Weights of a small image classifier.
Model: 5.5M parameters, 48-pixel images, activation gelu, depths [6, 6, 6], widths [192, 384, 768].
Rows from block 14, named by matrix and row number. Each number is 500 + 40 x the weight over its row's rms, rounded and kept within 0 to 999. All counts start at 0. Numbers have three digits each. After the name is the row's rms in percent of the matrix's.
# convs0: reduce pointwise conv (model.blocks.14.convs.0.weight, 192x768x1x1), inputs 0-127
convs0.82 096:506500500500466519535434500581395500500527500500527396500500500500500500536444500500500522475500549571433472500500500500500500519405467419591537500500500500488568500500500500450568536500442500608500500500365584409500574500500446500500592563453500440482500481455500500530500500493586500500558443545561477466500500413500500500500500441492391451500507500500500541467500500500500500500500
convs0.83 094:500500443591463500373500500500500500473500500458529500500446416500500440505500500430410387502534500425500467500500500442483438354500500480500500500468516500500500500500468451500467384500515500614500468500500516500471495500536400500500500530500500500500490500500421478500500473500500504500496500500491500500560457500460500619525533488500539509512480458513500476546500599500500462532445
convs0.84 099:500500500537500500471500500398490500500500527489500487500500455500561484500493525500550500489477500503500500500500562500462500444535545500500471500500500500500442446500500500441459574504404450500500500500500500483517500500567500484392500500467500500512500496489420495550527512405565570478500500566472393500439500500500500485500535567500500540500500569403500525500605603500500397500551
convs0.85 106:496500453500374500522500500500500445500500500599420485616462500451436500500522556439594543500500500544588457500500459500500560500525459599466500583500434476500500468496500500499583411474500453510398500500518467500536524477500532500540500465500500500500489500500444604546500500500500500539500580531500589577593465500500528500475502500482500446500453500517501500505494500466500500500407
convs0.86 101:406500437482500498500533500500500500500561456500500500500500500487430500467500500567612512500500500500571500455500500500454583500430529500500498500492435500474525500522399500573544500500581470402500434500456500439410445500500565500529535500471441433500415511539516551495500511500450543498500439509553500500500487418500500500500500500480560469499533495455500498500464583500475500568541
convs0.87 105:500515516481502500506518568500440478500500500430500500500500471571460539491500500544500456500508484500500500500531466500500500500500500500527500515466484429500500410500546500500508500536603500500475452525500447500500483431500500486575543500499450421451500500472500500500500500561604500473468608604500500434533500493520500500518500500591573500474402542499547500485500500500602500563500
convs0.88 102:467500621470426500500503500500500583472500400525463418558467500500500494433500500500533519443500500500542500500476467417518598578564459445439500500500515500500425500523500500511500446500488467474500593500500467550500515482500500500500578500500500483500500530463500428473500514500500500541500617500464500500500481577563500500500500500579500500554541500500476500500467442500488550517552
convs0.89 098:442455500493433500500482500571584500500474613464500569445563498506500500506500546500500500500556483500500500500516488500500500500414511500500500500613500439500612500500490575500500500500564488439500568500500568589481460500423500500500500547500500544500500500451483446498500426455507481396533605465538500501387500572500481500540380500500500500482500500500500565422507572446500500517558
convs0.90 096:500478500500500533500500539500500500500500401496500495500500500447500500549500569500500500500525500470598500500500500500516466508447500508576511636427500500500500464500586595540537429500500500474500500500500500500500500484552500500500500457572500500510500439500500497500500500500500500479436578500469500500540500607500521528527500521500500467500500453510500500566498500500429543500553
convs0.91 103:421519487443500487443500500500500500429500500500500516500559529477438439490442499500490514588500577448536412376500520486518500538512444500500566500546500500500403500449500440363436437500504552500500500567500452500500500521500634607420500547522500463500591516477492500500578412500500529601500429414500523500500462543500500500404492579500590484481500526514500500640500500500534500489499
convs0.92 106:500500500500500473470423444500500417500525454586500594500521398470540500560508500500500559528451500500500573500500500534500463500500500425500500529500500500447446500471500465500450500500500550500469453507434500500458488467479580445390500500493528487574500500500562523622500442500500500500528557470562523500397499500443500553522500500543500500500500477500500500500523500631483500550500
convs0.93 097:500500463466433500465500500500500615480500495500487469500500514478442500500500500465454500500500500513500500500500500500500508502563618500515500617500500500500500500448500497500474500545479500500500500500500500500550479544554484500500500500500500522473500500500439451472557500463541510500500500426396440500601663500543500500500451500500416500413401437500456500500500500581500562502500
convs0.94 098:500564522544444500500577476500465429458500453458500520500500535579500478504631550500481563500500500500417498554523473500571500500500533520500548428581500565500533500500490526500500500500508500572383461547500523577505492574426425465500414500459562471491500500541478567500514500500506500550498500485488500500500500481585568500500615500500446500500451364462543400600500416499500500500565
convs0.95 096:537500500500500500500526447500500485500500459454554500500500500497471504509548500500500562509500500562501506360452456631558570500475500500500512500500500638435528415467527500447500503500500500568514500586500414500491500500568486500456500500482500499500500600500527500459493500500500500500493500512604500547500500500450542500500500435488542500556500500500500446473509533500438500530500
convs0.96 091:500500500556500500484500606500498500517500500512500500500565500500500500361441438548500500584570391500500500500664500500500539424500500500500500500500605500570580500500546500500397500412448500476500500496500427484500524500618500427394500449494500500500483429500500500500419500500500562500500463500410500451438500494500500500500500451539409506550500500500548500505500500455521539500438
convs0.97 101:416500516516500486551542500545500500500500500536489500589448566507473500458528500459500500625500500497468500505500500500495552500459459500500500503500500494607500500474500500481500500491503570500533500470507468500500500500500445580546500500473524500514500378500413500580500500500517522411551406531579500516584406500513491469500498500500500625500500411500457470500500500500468500500500
convs0.98 101:427500500500454446460579500500514500500500510500500546527458500500504500494500478471500500500500500544555463500491500500474500500500500500520500500559500500500527500500466480500600500500626573484448499500500562500500483500524491500500450430579539431500500500500500532500415410542500460483512500500500484542464500532396496500524500500565633500426484500581446513568500445500500502485442
convs0.99 095:500500516516471500500474508518457500393500634500500500495500516500546500638500478500500500669496500395482500523500457500498451500500487500412484500500500452500500500500429500490587500500500504490430541500429500506500500524500500500500500545500500500498500500573501500429500500500500427500541572549593556500500578500500435545500500500500500510618500459500500500582500452479472500512500
convs0.100 099:500500424472504578500593460500490500433500500500500488500640500500483480535500500558518486471500500499451500568500500454500500625540500500500500536500500500583465457500500548481414500453500500500452499471500426500555499507500489518479550500520500502500500548500452435500500531429500436500500500454535589487500500500500500428509500486555588525455526495459500563436451500500520500500443
convs0.101 096:500500500500500500482475471500500441500449581492515500500481497580500500512539568500500500500500500463496500520486500482500486497573500530500500456500527432495552500500459508500528500539521406500512398479437500500587564477500433500403526500500500561399605504500500568500420634500518562414500500425470500500500569512465500500500432582642458500508500500489466500500500477500593500500500
convs0.102 099:484587599500555448522500548500500500500510498500500563515511457585614500485500500530500574500500500531500500559500500463500500510531500493514542510468500510500500483500467500453456500466500500636559500615500500600529629500500500500569476560499500500500578500484500500500500500461500500589500440500524405505401500463500500429500500468381454396525500500484500500391618500500433440500384
convs0.103 095:500500500500500452553500500456500500469376437500500576500500532477500500500500500474500500500458616500500619430500500500489481634614500450500540500500426500500489500521500441500474545621500463500500500442500500455500500500484528500570500500576572500559500500500500500500477500500474410463500500518500500500515500500500500541500538536423564500500476500505448500523500500458500449458500
convs0.104 104:500500500500500500457584500500500500500495429588442491500500605500534500519451504500472477500487500500520500500500522500398503500571500500500500552500500481500456500500500468434541500500463394526515496500500500541587485500500500500446494500540514570500500482467448567500500500415596500551500527512426500500500457551480500465500500510544552484535500500477500500500500500500519500500618
convs0.105 101:426462475500500465503500500476500476500480500553500500449500535500592456500500500424530484538500464500500461500500500541500551500500431469500512500558467451500500501439488486500500500532437500420500500500489533500500557500436500500408367419500515503583477471416500500456468527500453505500500500460530584500408500500500576442500590500453509526510410463500500500370470450500486440464527
convs0.106 094:500500500500474500500500500500500443500500565429597516484438602511555500500467462606500461500385542500477574500545488506530440591473500512500584500500463500441556500488562468500589500500592500500500500490404575500439515395485473417470500412500457500500506408500500439500500500608500509500538500566500539438500500500500500500431543611500500500500457500479419598500410500500465500455500
convs0.107 098:518500555500500499586500403566534621500500500592427438500500500459460575417500500641419498526500484500509550446468482500500452447489479500500448512475500500500500500500500450500500491500416436500500466541502430500500500505415500500506500509504500500510516500500510503472452625500537500458500485558446499481500500500500500486500500500500536500497500500422500498500509500483509500500462
convs0.108 109:557440500577500543513500496463598500450528500500457500500502500500499500500500500511500500459500547500512500500497500500529419513453500397500558500530529561557500491549500500500488500444468445467454500469470500500500536483500500520513500575500547500535561536481542500500447500500500500450500438551423500517500500452500566500500500449422500500500459500497500541504500489500500500485554
convs0.109 100:500478474500500500461430458519500547500500500500500470372500502459541500500516500581496423500500431500558500451500500500500514500467500500500500500500500500500500442500500461500518548500525500480500524500500612500449500451465500500467513500443436452443500561500500500401562500500500494500522500440500500480500608524460500457606646468500464471500588500500500500477500587556500465500521
convs0.110 095:500500500500448500500500412482420511500536506500500500500489500500493459488500452443553500498478500500500500527498484478444500509500500500500500517500500500476500500500616500509460538544375500399405500489500555500500500500500535500500500500500500499548443500500500554523570461535500466500478500529500464500500500500500497500500574503500605500610511500500447500488510457461500385384490
convs0.111 108:500500500481434459486500572468500500531500426500500547500500460500546446500500500500462617511500448500500500593434487430500473562500537500539500486495500565560496500500500545449453523448500558500574467500500414500500427489507524423500497500500485500500487500490500571480500500428500500378577500500500500500500500500502500500569553500437500461500500500610500500427560500451439500445500
convs0.112 095:500500488500511521421500528500500500500500473476458500504500443500593440464500500500500500500570440451500500414500500557500507500515500468500531431476500500532556567500500500405500514523500422458500617503430459418488486490514529500500451500500500555583500500500500384519500500500500545500495500472472535493442491543416500477500466453500500500500495500603500500500535500500512478500500
convs0.113 102:500500498500500500476500500500471500500500428500500524500534500500437500500500515465498500548536500500397438500500500423424500500500503476467418480611500551500458462443500471500522479419500500500455500441500545500636451512500517500465500456549410473500461461500500444500500500500500500492500439546522447523500524500442500500579546539448489499427500514478399500515501500500470500476531
convs0.114 099:500433500472520500500500500574568500500581500500500526500441500500500500500500457527500498586500500500500500462500500500589500589412500548500500471500500500500536500500500595500500500487500535501500500500500429500500500500488543500500500453591500472429500494500596514500500500500500500500488455425573409500500500627497500500574500500500563455489500532500493500561500500387592446500619
convs0.115 101:500500523461500500546500500529458658500500429500509498549500437632500547500471500500500500500500500432500539500500433434500500454438670500486500500500500532524500440500500591500500500500406502552500500500483500500455500476500482500500500531520496479500513500610520580439500500520500529434500576561500532500500515417549500500500482500500488543519465500482500437608500405550397545500471
convs0.116 097:500626500500500436450366500383579581465500500398476500500505500531510505534500451413484500490500500500498500500500525500500469500459584555500500603555500505545500500441599497500411500500388500500500485448500500500500500500500500500538500500443530378500500428500500500484500551497479456500500519478500399500500500500500500500437456500492542500653500500445435526500500511635441500500500
convs0.117 095:403469500514405500476500475500500550500444500500500500494500500500420458583417500417500500500414370530512452500554456500500500500397500500507500643500561490498582435428500442536442462500568505500500500440500500572523500500500599531538500500445570500500500500500500479437464500467500500500500604500500447521500500500506500500500500500436458500545500549446564500528452500394500459500528
convs0.118 101:527549500538492492465500500601480454472500500500450471500500505381500500500500496551540538545500500500511539500492500651460486495467516558436500453455450500497499482500500532475500468561486500505500500500500500345500418525508532500612500500500500458500501495500489500500500539548536500469500500500500470438477500507500500500430500469512500545517558502547420401500575500500540500500450
convs0.119 105:500500536500500500517481500459500546500500449500500500500490500500500550416500347500503500460459546465500557500500515504424500500500497514427500500481500477525444500442405500540542573500500500500500500506575514533500546500477589567493431485623541500487475542532388483575500500538434500556428500386468467500419500441500500470519549617500575437500408500500500478522500475500544500500530
convs0.120 103:500500426500500500500507500500500500500581500598557500500414456463500638500526500500500500560428508500523500545500521548500500549500500555422500500541527543500500500500458500500558500500479459500500439467551500459500576619500474482500500500512500503500429500500500500500432500500500533500403500500500524401474500450500500500500474432428500514511562500503500500500498500483500500528500
convs0.121 101:500566507409604500500500455423500500452526500500500500500500500500500500500500500443500597500500493500460442500500579500481500517500439500465500520582454500500500485500435500581493455540500500487518558494531611450436500500399440508500500537500500500500500500500500500467359500506500549500500564500500500500500543463490500500500540500500500500500500500500500500514500500554500500500500
convs0.122 091:496500500500500500500520472500500500500500500500546540500500510458500500538500500500500500500500579500500500514456500527582411545500500500500500492500438500500514415500500500500500443500454500500531493500500434470539517594470552500500490468436500500544500500500456394396421500500526526500500634549479500354500472500500481507500479565500500500500500547500500411461500575500500500525654
convs0.123 104:500500496500516500487500500500500538500603495500416500584509427500500454436500511463500424426502464506500490440504500500531526500500534500595500452557467445470466500601500500500500500500500444453564535485500500500459500440503464500442500612560500500500522500495487482500500602500500500500500500431500587500514467500480454513556515413500436500500500500467500420500500424527516500367459
convs0.124 103:500530452520522500441538434643487525500534500500487592500500500489475500503428500394500450503565510500508479465500500500500593552567572500500500468500585500500500500500500500556476500454500450456500549430500500500500500500405545500391432480500612375500440500500500500500500561490478445572500500470442435413506549557525428408500560500500500500399500502528535519500484426500500418500417
convs0.125 098:570500507500457500577483519457469509500495500446500561500657500500500500500534500490500500500496500487406500450500500485487500556500525552521500500509447500500500429500500392530500500519500496519500475655500500500500500500500500546500500459500459521500493622459456500500542607511500558505456500408528500462495500500460472435595535492459500500580422428537500500490532500500500500482500
convs0.126 099:529440500435500477540514582423475500500500541492500618500500567417433581490500484429500500500587667500480508432500500500525444523565563583500559441572500433500500500500500583500500492500500500405500443500525500464500482500537500500534470565500500500500604500571515481500484500500500500500500613433589619506569485505500500543500500495634470500500500500500500500618403500500461480500489
convs0.127 090:484543500483500500500500500500397538500462443500566500482500464500449642500496500500500500529500521500524500500500491500461528541500500500500500599470500500403448582500500509483480421500500500561500486501720500449500500478500392493397500500585469459532436446441500506500500500500500500500500500500594500500500500500500503546444500500501500500500500500510440500500500450499554539500500
convs0.128 100:568500500516500561500519489624606466450500500505500476500510500498500500500500500618534500500493500500493500565500500500500448484500401500500500617500500425500500500518497612500500501555500500500525410500465500500500441474500563500500500541352561379500552522471500500605500500541500500449584500424429437400500500531529500500500463438494495468450500500417500565500603442598500579500556
convs0.129 103:500500500500391462500500500500500520453516500502500500500500613500530475500500500500500585500500491522500500469539498410500390500450471450511500481539588500500500487512500500515507500575480500500443597452500475468481442500444500500500461455554450476500500473500467500500556500500548500500590500500411526576500507500500500514399460378500490500500500522500446500452444500441500405500423
convs0.130 098:371608453442500500537500500500462500500500490483560465500500517500513500521500414474500500500500554500500511526588505500450426479500500579500500500500500593500500516500545587500500500500500441500501416500500452500500500640460555512500500500500500500500500453500500502423500562500532500419500564500406560604485500500493500497500467500571500439500513437475591448454588506548568500500500
convs0.131 101:500500500530407432468500504551582500500500513500500500500500483500500530506443486500500500524468500500500545500445500527554538501511500500537500500500449456500500500511656500500500451500500518489500500449471500452437500500500628501500466500500500500500517471500520500514438500668500500500570500500384601500500500459445549446500500500462517500500563500500521505520500500517500500500500
convs0.132 098:512474453500434591500589500476500403500500508543551500500500500492500616500500494500500462500500563457500568500478502500500404521500436450527500536500500599500500500500500536500500500500472500500500497500500426591544500407615500500500500500515500488500500500442522565558500565425431500439476566572500500495449564500539500549500500596587592398500582500476500455446500500534469610405500
convs0.133 098:441500500500460455500500565500500540500482449509500500500500481500530500473500489511429500531500500500500591500500500509494546500500500544656572500500500564500464457555500541500450500500500500460500587504554609500500424464500446500484500465444500412506464500557640555534582500500500430513500500500475584500500500471500500500500500542561500500500591500448500500491500500500624390500500
convs0.134 105:409528500500456553500500578401519545584500500425500458506502500443500500490500485432500443498500500500500500500411518500514455500500491500500500479500500431537471500500500500539507500500500487510500467441537500500408447593579557500459500487473447500499500467435432472541500527503483445500500500564500504559500500500463500500500500541500500500500493500500466504496500492561400458423461
convs0.135 097:504500500500500538562500515500500500500500576573432483500410500500500459425474500500394374500500500583445454446436500500482500486500500500500503406500489458500500500536500500500500409508452503500500356500614500434570500446500510500500493500500500500437460500455500500510550585545457457500562500587534460500524500517500500548525399482500431576461409500490500500433553500500536500500500
convs0.136 101:447433500500483500500471543507500537500564479500519508500564528404500500444500472451500499411500498500494500423592500571500569500553500500500383394500500500500441500495545500518500533537443500500557439500573449500500576500500500511525500500566452500504500433500538535500448536561471441487500500500500500500500500437500550500500546446500432554500500544500594500412500500521619500500435
convs0.137 107:473500457500500456493525500516500500500500450500458406500500500497551500473514609482500500500476502500575504500500571576500500500500457500500359565575549486551500479500500500429500491500508576471488500476549567446480500500507566444500500555401500500555500500500500500500500500478500547595544425500418500518438500588384500480532469433360500500483500500500466500500500448500500500487500
convs0.138 093:500503500500442500546556433398459500500530500561502500500420500500574530500626500500500516500415507500500500495500500500500500523505428500500500545500524500500569500558488500491496534543576500515614513500443500500500574557528513493549500459399510450500357500500500477500500525560500470500500536524514412567500405602500426500523500500500553500509500500422500447531500500587478500467500
convs0.139 102:503500496500416453500573500621500500500552424452411500500457500541500453500500443402461445500473540500500500500500500500500493559541500500500500500522450574396568510379506500500500462475444500500493535501500500463475500500529500540469500378500601500500500583500500427582512444469500500409500500416503500549500500500509500500500500460448500455500500386456500489500500500500500425589500
convs0.140 097:500438461460572581500500538494514449500500527526500500447386500500577512500500500500546445500494535500500410469500598500553427436500500500459452552500500480464500500670403450390511500478500500500537363500500518489464500436500459527452500529517500565500500555500466500500519500458500500487500547500417480491600519500441500473462500500500500500554495430500500565449545500510546500500500
convs0.141 105:500500500500400458493449557500520572500453500490500479540556500500600500566500445454457500500511500508500443500500498500431500500500526500500431500484424418490500500500501459500526401500536500453500462462410466500498496500432471378472412500500500500526500500500553524362500500445500562445500500467500500500462500443500550527500528500502523392406416500500500500500482500500500495500448
convs0.142 098:500508589500500500500490500500500491570570568550500518503390500605500500500459400500478500481515500500500500462497462500500420500557500500495500527500500509528431563440519500500500571511490439500500447500500500500500500545500533538531500460500548500556531526508457424535507500500500500500440500500500478373455500503500567534517500500606342487527500419500500607500500500500466394483357
convs0.143 106:500484512552502500500380494500479500414542500500481530406500541485500500546500500612418449500614500515465500470500607496500425500500423515500552500500517500417465532500500520500500461544416500500435500500503500541455500500541498522546500493458500394437465535480453437500484578581560581382548518500535427444500497500542500534491436555461500482500500500500464496500455549500500423534500
convs0.144 100:500500601500500500464500500500500483500494500400493515450618459500466498500559475504500426466500448441500480500531500500398439500426572524475500418500561419500500505571500500500500588628414558478472500500500500500510485507482500526500500432500471500403440577500544500478500500500566500449510415428517455500500536500500592518538500500500500500488500500600560534459500500559569392500500
convs0.145 103:418421500469500500500387523500500500500486591500496427445561392426500500500500500546500465561517543468535575500500462526598500431500562500500500500500547561500425500536475500500500500500543424500500446500477472500500500500424526522548500500518434398493506500500500632567500500449500520500500500488500460544432500500552500487500473500604500420491500500469500500500527537500500500515521
convs0.146 105:528449500500500436450585500500500500500500613500500500500462500430500439500545500399495570452546500500454535500601434591500499500500591500500527508500500483438500500500393500494567500500471503414472500500437473487428534543530500500599466500485500478500502470500500529500500500500573447500499386500500500500500448436500548500500487500483500454500500518559500500500427500566500570445416
convs0.147 098:500500402500500500500500425506500500403480432500500500474475500500539500489500500431500500518500500500500440500500509545465500591500503500575495400500455542500500500423500613500556500500571475500467500616500514468449500472416513500428522500542500544549500500500518500456500543464500470500481468500500500500500500500512488624500500480480500500434500507459499497496514481500555517500542
convs0.148 106:500425375500500505563500500593566500606500500487482439509500500500500500500510534541378592536500500500500486527500501500423552435507500500500500500500500557505500500568500500462479500571423500500508500500500510500500500500500448500449500500500508500472416542500500546544502500500454500500500484614500500500533565387500500500500500500500535544500538481500500500500468500500596500500445
convs0.149 095:400413500521599571500500500500500500500546500500500381500500500500563429500473505632548500500493515500417500500463508500500464500500500500500500500500500515500444414500457536512500500500483566500532403500500500500500500500473500500500500500500499500500448496471500474500500500500464500500500505417462500500500636410500500416500500466500500627445544500500518500500500500561500353500581
convs0.150 101:352500500500548500601525500500504500474500500407500568606450588540448500500567431500500500520556529534559531500500500500586431500500500480500500548455500438500500500500500500450500500489385464549500500537446445443500587500496449500500468406437500439500500500500493500524500500500500500475500500506500500568459538514500430493500523430500509528500500553500458448598527558434490500531500
convs0.151 104:500500373500545500500579540500643500500550538500500421500500437500500514500520500415555545431433487531500411500500582500483491500474481441475500418500463431500500481575459500500428500500500446461500500559460500533361481571466500426500500500477476500500500511524500500500409464500538591457500560394430500448430473500529556544500442500544540500500541546500541541472505486500500500500500
convs0.152 105:501493605450491468413517514598500500558524544430501500500500460500500399500500500500500475406416500500396500500500571546500436503500549500500443516500500500500577500500557500500500500475500500517500500500387540485433500500500579548541502500500500500500500500500500500500500411556500500500512500500582475500500508500453500500560500360500538507500469500488500438500500500500500451490498
convs0.153 100:500500500500577500574455500521500490500500500445500570500500500509500500500530484500500500500500451524500500472547526553500500491500500460500500457574510397500500652473458460500500500466500500500499579577435457500500500500500428500528500539500500567489565457568500481500500500500543500500394409570500500500500500500552500500500500500523473419500500500531500375500500500500518500525500
convs0.154 099:500432500500500473500500440447500500500500598500500500500500504500526446500400500500500500500500500500500500500500500472472482442543436414500451519500500437500500502490500572474410500500462485580418500500472500444388522500552500500558487500500500500500500500500500407441500481500604500516500537500500578462423429488491478500495500500454441436500425461500452500500500579530500577435449
convs0.155 105:500471545500542597500500390500522500500399545523500571500500545651530500500500453507500500553436460487415500533567479500500391500494500575451500446460500500494472544500500500534500541500500500478500495435500500500500500569556500500537444500574574500534500559500346500564445530500458514494500473481500500500398435500578451461500500471465533500570500613456457500500504513434500499500500
convs0.156 098:500500489482403500500500500500540500500458500500500471471494490500500421567500461500528500489502469478462500500465451440526500500486470500573500588460500500558470463562500502500474500555404500500500500500500565500500500555500500500500457476500517500500555500500409571500500500442500500584467500500500448500500704467531523500453536500500500545419523500498473500500500416500500500480466
convs0.157 095:443403417532500500590387482500500556497500500478500500500500398500431500500569552500500400450470550500427556613500500500500500543500500500500500500573500415508478500500500500500594465500500500500493500500463543547423556472500500500500500606496500500500490500499500493421500549513500382587500500500368500498442488565521500430500551500500583500500445500500500473526500500500500500557500
convs0.158 102:401477500639467540468500500423500500634500464500605500403500438500500558447500427525500579500501507500500500555472483551508500480500494525508425500542623573452500500500487500500500500500552500500482560500384462500500500461500526500500500463528464500500500505500591500500477455500489458552477500500514500525441462500500500514565500500418493504500500500569500546500500437588527500493500
convs0.159 102:455532500500495500500472454500579464501558500488568519456539551510434417500500500500548443465473500500500500500464500500428398500500443383500506577500570500557588500479500485500434473500549535471446526493500500458500592538475447578500500467500500486603500474500500500500500500500541501417451500500375500500485500535478500417500481500585500500553500500500500456500500639500500500487454
convs0.160 102:500500500500500490516507500538500500519500492500466445557554500476466500500500500604527500459470500500500521500474554500474500405528500500524500489500500452500471500500500447550592500500500495454456500488414555521500500467550500562598587481500561423560500415500500443566495500502500500500582368526500552500521634500500579346415528500453519500500466522500506579500500449500507500525397
convs0.161 098:500498558500405474460500500500500500454528500567500452459476500538500458500546564500500500614500500500500500500500500500500500500592391606474500468450432423500467450500500500527515500416585505495410500500500468500541500500567500513500455500500500500481453500458521500481500500456500417447500497500481500500500462517500500443570500500535544500500489500470500500443569500500500464500550
convs0.162 101:500500507518578500463464481554500548500502488500523500500529429533622500533529458500537500484500511500526500477363475394527500500523500420397518500500500500500429500509470500563500440500454500467500500500417500417500453567454500500540443500489542539500452500500544439515500500500500453500469500500476500500522500500500500422476522500500500500546482500500407500500500500500437500500500
convs0.163 110:500500465500500466500575500500551508500534444470567556463541500500500507500424500450482500500534465500493514500500500512500500436507500500500500500528476500500434575500500500500500500533500500500608500500500500409500570581503548451500572500440446500451500500500375500500408467484569500542500599500500462567556500578561449500500500582500500538500500390500619442500555475462500432422502
convs0.164 096:500497447500500500537500454448400570500500519504500500602425500396515557459498565500453500500500453495500500441434500500559500491500500494500516500500479538500500563500500465560568500393500500500485500500533435582546500620518500500578500536500488506500500465500457500457562500492454500500471509500500485399500500500455500500457552500456436426508501500500500514508500500487523500427500
convs0.165 104:500500500570500464608500520434500446500500500554500500500500500552500500520500487494529500500467500554500500500500500561562500500507531484478462500500500455500463500500485407494500500596500487549417500500500359500500500531500500500500476522500428500611545500500468576500500467500517474511603472566489532517441500430412500494486516565500500500449492500500434500500478472500441500500448
convs0.166 102:521564500500500439500500427500500500500424450493500442523503484516500500500500500593554588538500500608500542519500563482500500486500570500449520500513492500500518500500500506500500500500500411516500500501501500500500500610577557500500500476504482500564500500500517500514529556535500487517500444500493500478475487500500500471413500500500500500562472500500560591500532530422500439510483
convs0.167 095:446500500456445509528500500433617500500500500500424500464559510531492500500544427500519556542438469606456551455500500500506534562500500500500418500583568434484500500525500520500474418500500556420500500451524421500598459639500500500478534500500500500454500500561495500554500500511524500500500496500424500500402500500515494500500500500470500500399500500402500500500500519500436500500500
convs0.168 097:500489520526505474554512500443529500527557383582531511390500500564472481500471373500520500500500500500500500500452500462550500500500445495475458495538524500500500500579491500500500602461500500415433478543402494500429621527512500500500500500455500500500576500436492500500500621512500500537500501500451549500500500438500500500478500447553492448409445500392501500500520500500500500500500
convs0.169 101:500516500500495538500500500500537500500458453500475501500451500603500500500490509500500693561500511558463500503473500500500495500435446500500500500500500500580517500431426465496446458539623500500500500473500486510500500500500500500576500500500460500522500500400509500510500541500416500509474498422500460500513500476500500500500500528500500594549500500464500500499500500500500517500569
convs0.170 100:545500570478481500465500459500544500420500500458500500472574471476443510626518497413553500464500500500500500500514500427500500517565497500500500500541466500479500389500500421500500445531500507485488500433500500430419500456458500500567453500500536500450500500500465512433500491500500500437464453500500500500505500500500483500500500500473498500500500500500500453500500500574500566480524
convs0.171 101:497416500425500418559454500501456586500598486574500500617500500464498427487423459500500443500500500500500500500434500418490549521500500500500454500500525500500443500547500500548429519563500500480468477416471543500413484516511551430510559500500500500500484525500496490439500500500500498500500500500435500500500475500497500500548497500500500500500500500460500405572397423500500453500500
convs0.172 101:552474446500436500443500500474500358430492500500465447500493500500500500550494463500458497409500494547500482461500515500500500500500500500500458485426584500553436500596464500500429497500500529500500500500494500500583500475500500521490475504500512479465500500483531500500558500500502500539500467500496500500500500475500500500500525500416541634500500423500500556500441500527501486461569
convs0.173 105:500422569500500500500500523500569553530500500500550500539500618417500500507500500500542456500465500500605541500500500449500426465467500513500556500500500500496534542520500494603556437459500493437500500466531500500500500404500500500500434537500506500583500425555465451500545500464401387500500500515536402500500478587574500500526500512546500500500486500500500500525526515500500506500500
convs0.174 100:500500500454500500500500508500575454500413500435500484500484455479500500475534500500500454551500500500414452500575500500519421497500500500488443461438500500538500500500615500500473424500500446516445551500500500500548500500567500500500500557456545500470500485562569500500500500564426566500460500500479500479501472598562500500546547484592500500500562472522500500500454525500517433555593
convs0.175 100:500534437506446488534469514548500500553500500437516679500500448543548421500500498500651543516475560500503500500500500500547480554500500500500500427464462461500537625435520500500623500526500500500442581540500574500500569500552493588500500437500500500500576491500533500500414500500500500500508615481471500420532456469447507500568524473500500571500500500500450500455500556407445526500459
convs0.176 104:528472500544487500500500456500564500500442500500462500501500568500500396500500500500506500500500500426500500500453500500442447479529500569500500400500402500500500500478444500500532411500500516515486500500498516452503500506649557500516500500500500423515500500439391498500500482500500500519522500521449425500500500540437500500500500477471464500500500505491500500474500405485420562517440
convs0.177 100:500500500483500500420459500500466584500500425486461500500500500500465435503474500433497589500500500500499539553503500537485500500542500565500456500500487500500546468500457500500500566500489500500500500500604486500526523500500500562534500500500535458463500485500500500500457500500500456500500500500500474381500481658484549482529500500500500500455527471500509493549501466393500575473557
convs0.178 101:500500500511500500500500500500445500519500533500500500500500500477436500448500500500500635635500423456500411500455500500500500500510500500500508591476500491500500548473593475518500500453500500539526602504500516589500500520528561469636489500436500406502500500500449457534500500500570500500401539500504518500500524477517500500500580500500500443595500598500500474511534500500500500472500
convs0.179 104:500474500541500500500526500500500637489526567500512500500512500610455500566500455500457473500500466494500500560500500500499500413525561431500570499500599400500445500611500492611538500500519500500500407500500500500500466500500500500500506500500530500500444500528411500500500500500500460500467482500500551500500394560500643470500500500505488500428500472500500500451500427500452500500500
convs0.180 098:470500465420412576500458500500603500514500460668500500500500500543531500442419500500577501500500484427500500500500512500500579500507555539500580555508458547437500464500516500598500535500564500455473528500427500500500447463523500548500533500500405500434515551451500470500575485572536533500632513431419434433423404500562500500616541500500500500437503453500500488500500455500500500432609
convs0.181 094:495457500528500500521475525500483500578500461456500554500500500500509479574567500438500469500535485500500500500453500500480500532500447489500490536500500500557500474500457598440500500500549500500423500462499500487634488500480569500500469500541564446500544356500500500500500535500464500500500477556500500483458472500467494603500481556568451500500572500472545522500541455468500451500500
convs0.182 098:500464518500413666544620500500424500470500463544500526500439500482463500500464500500460500500561500491508500419500479496456563468500500500500591500500566509519500500500500554500500442496500433497362500500588500466500452554500500500500500551500480500444479540500500500500474496433500500498535591500500500492393560500500500478358500482500471473500500555500500500503459514451485500500500
convs0.183 105:467500558500500429570433444500500500500476500466470500473476500500535586500592500500598550487500500461479536500500496500500570525500582500595419500500605500500500500500500500334500469500500500486493444560500518479459533570500500444548594569500500500500464500491500500377371500507494500448500500430469500421500500500541508464500500500500549441500534467500500500500500500525500500530500
convs0.184 101:500500500469488500500500432578500478500493500553500528497478472500500500434500507458490500500519500577409454510500477505500466406500580500500500458473500500445500440500500469576500500583500529388500573562567500429500500456446500500500500500499500460603500484460500500521635446557500500529500600545500500451452500500500500476500500500552526500425500671500500500500500562520564500500500
convs0.185 097:438545549503500500500500500500500371500468500500500496500534500493500641500500500469500553555542448500500500497706548492493609500529500484516609500500443392500396500559500500500402500428459500528500500587558500427463551427500507500500500500500500500500500501500500500448458500500472500473330500546505500500552499500500500500500451500500501543473497402500500500500500500500500428500589
convs0.186 103:531465500500584500500500500500500500561567556500500500415477560500513536547500526457442500478500500427500500500603457561500500500466525500497500500537457500539500500548453500500500462513457500537560463500460464594507500460637509500500688427514500500511500494500502500500453500500512500436500500500457500500474500500500500500503547458500500500457482509500500507629409534500484547500500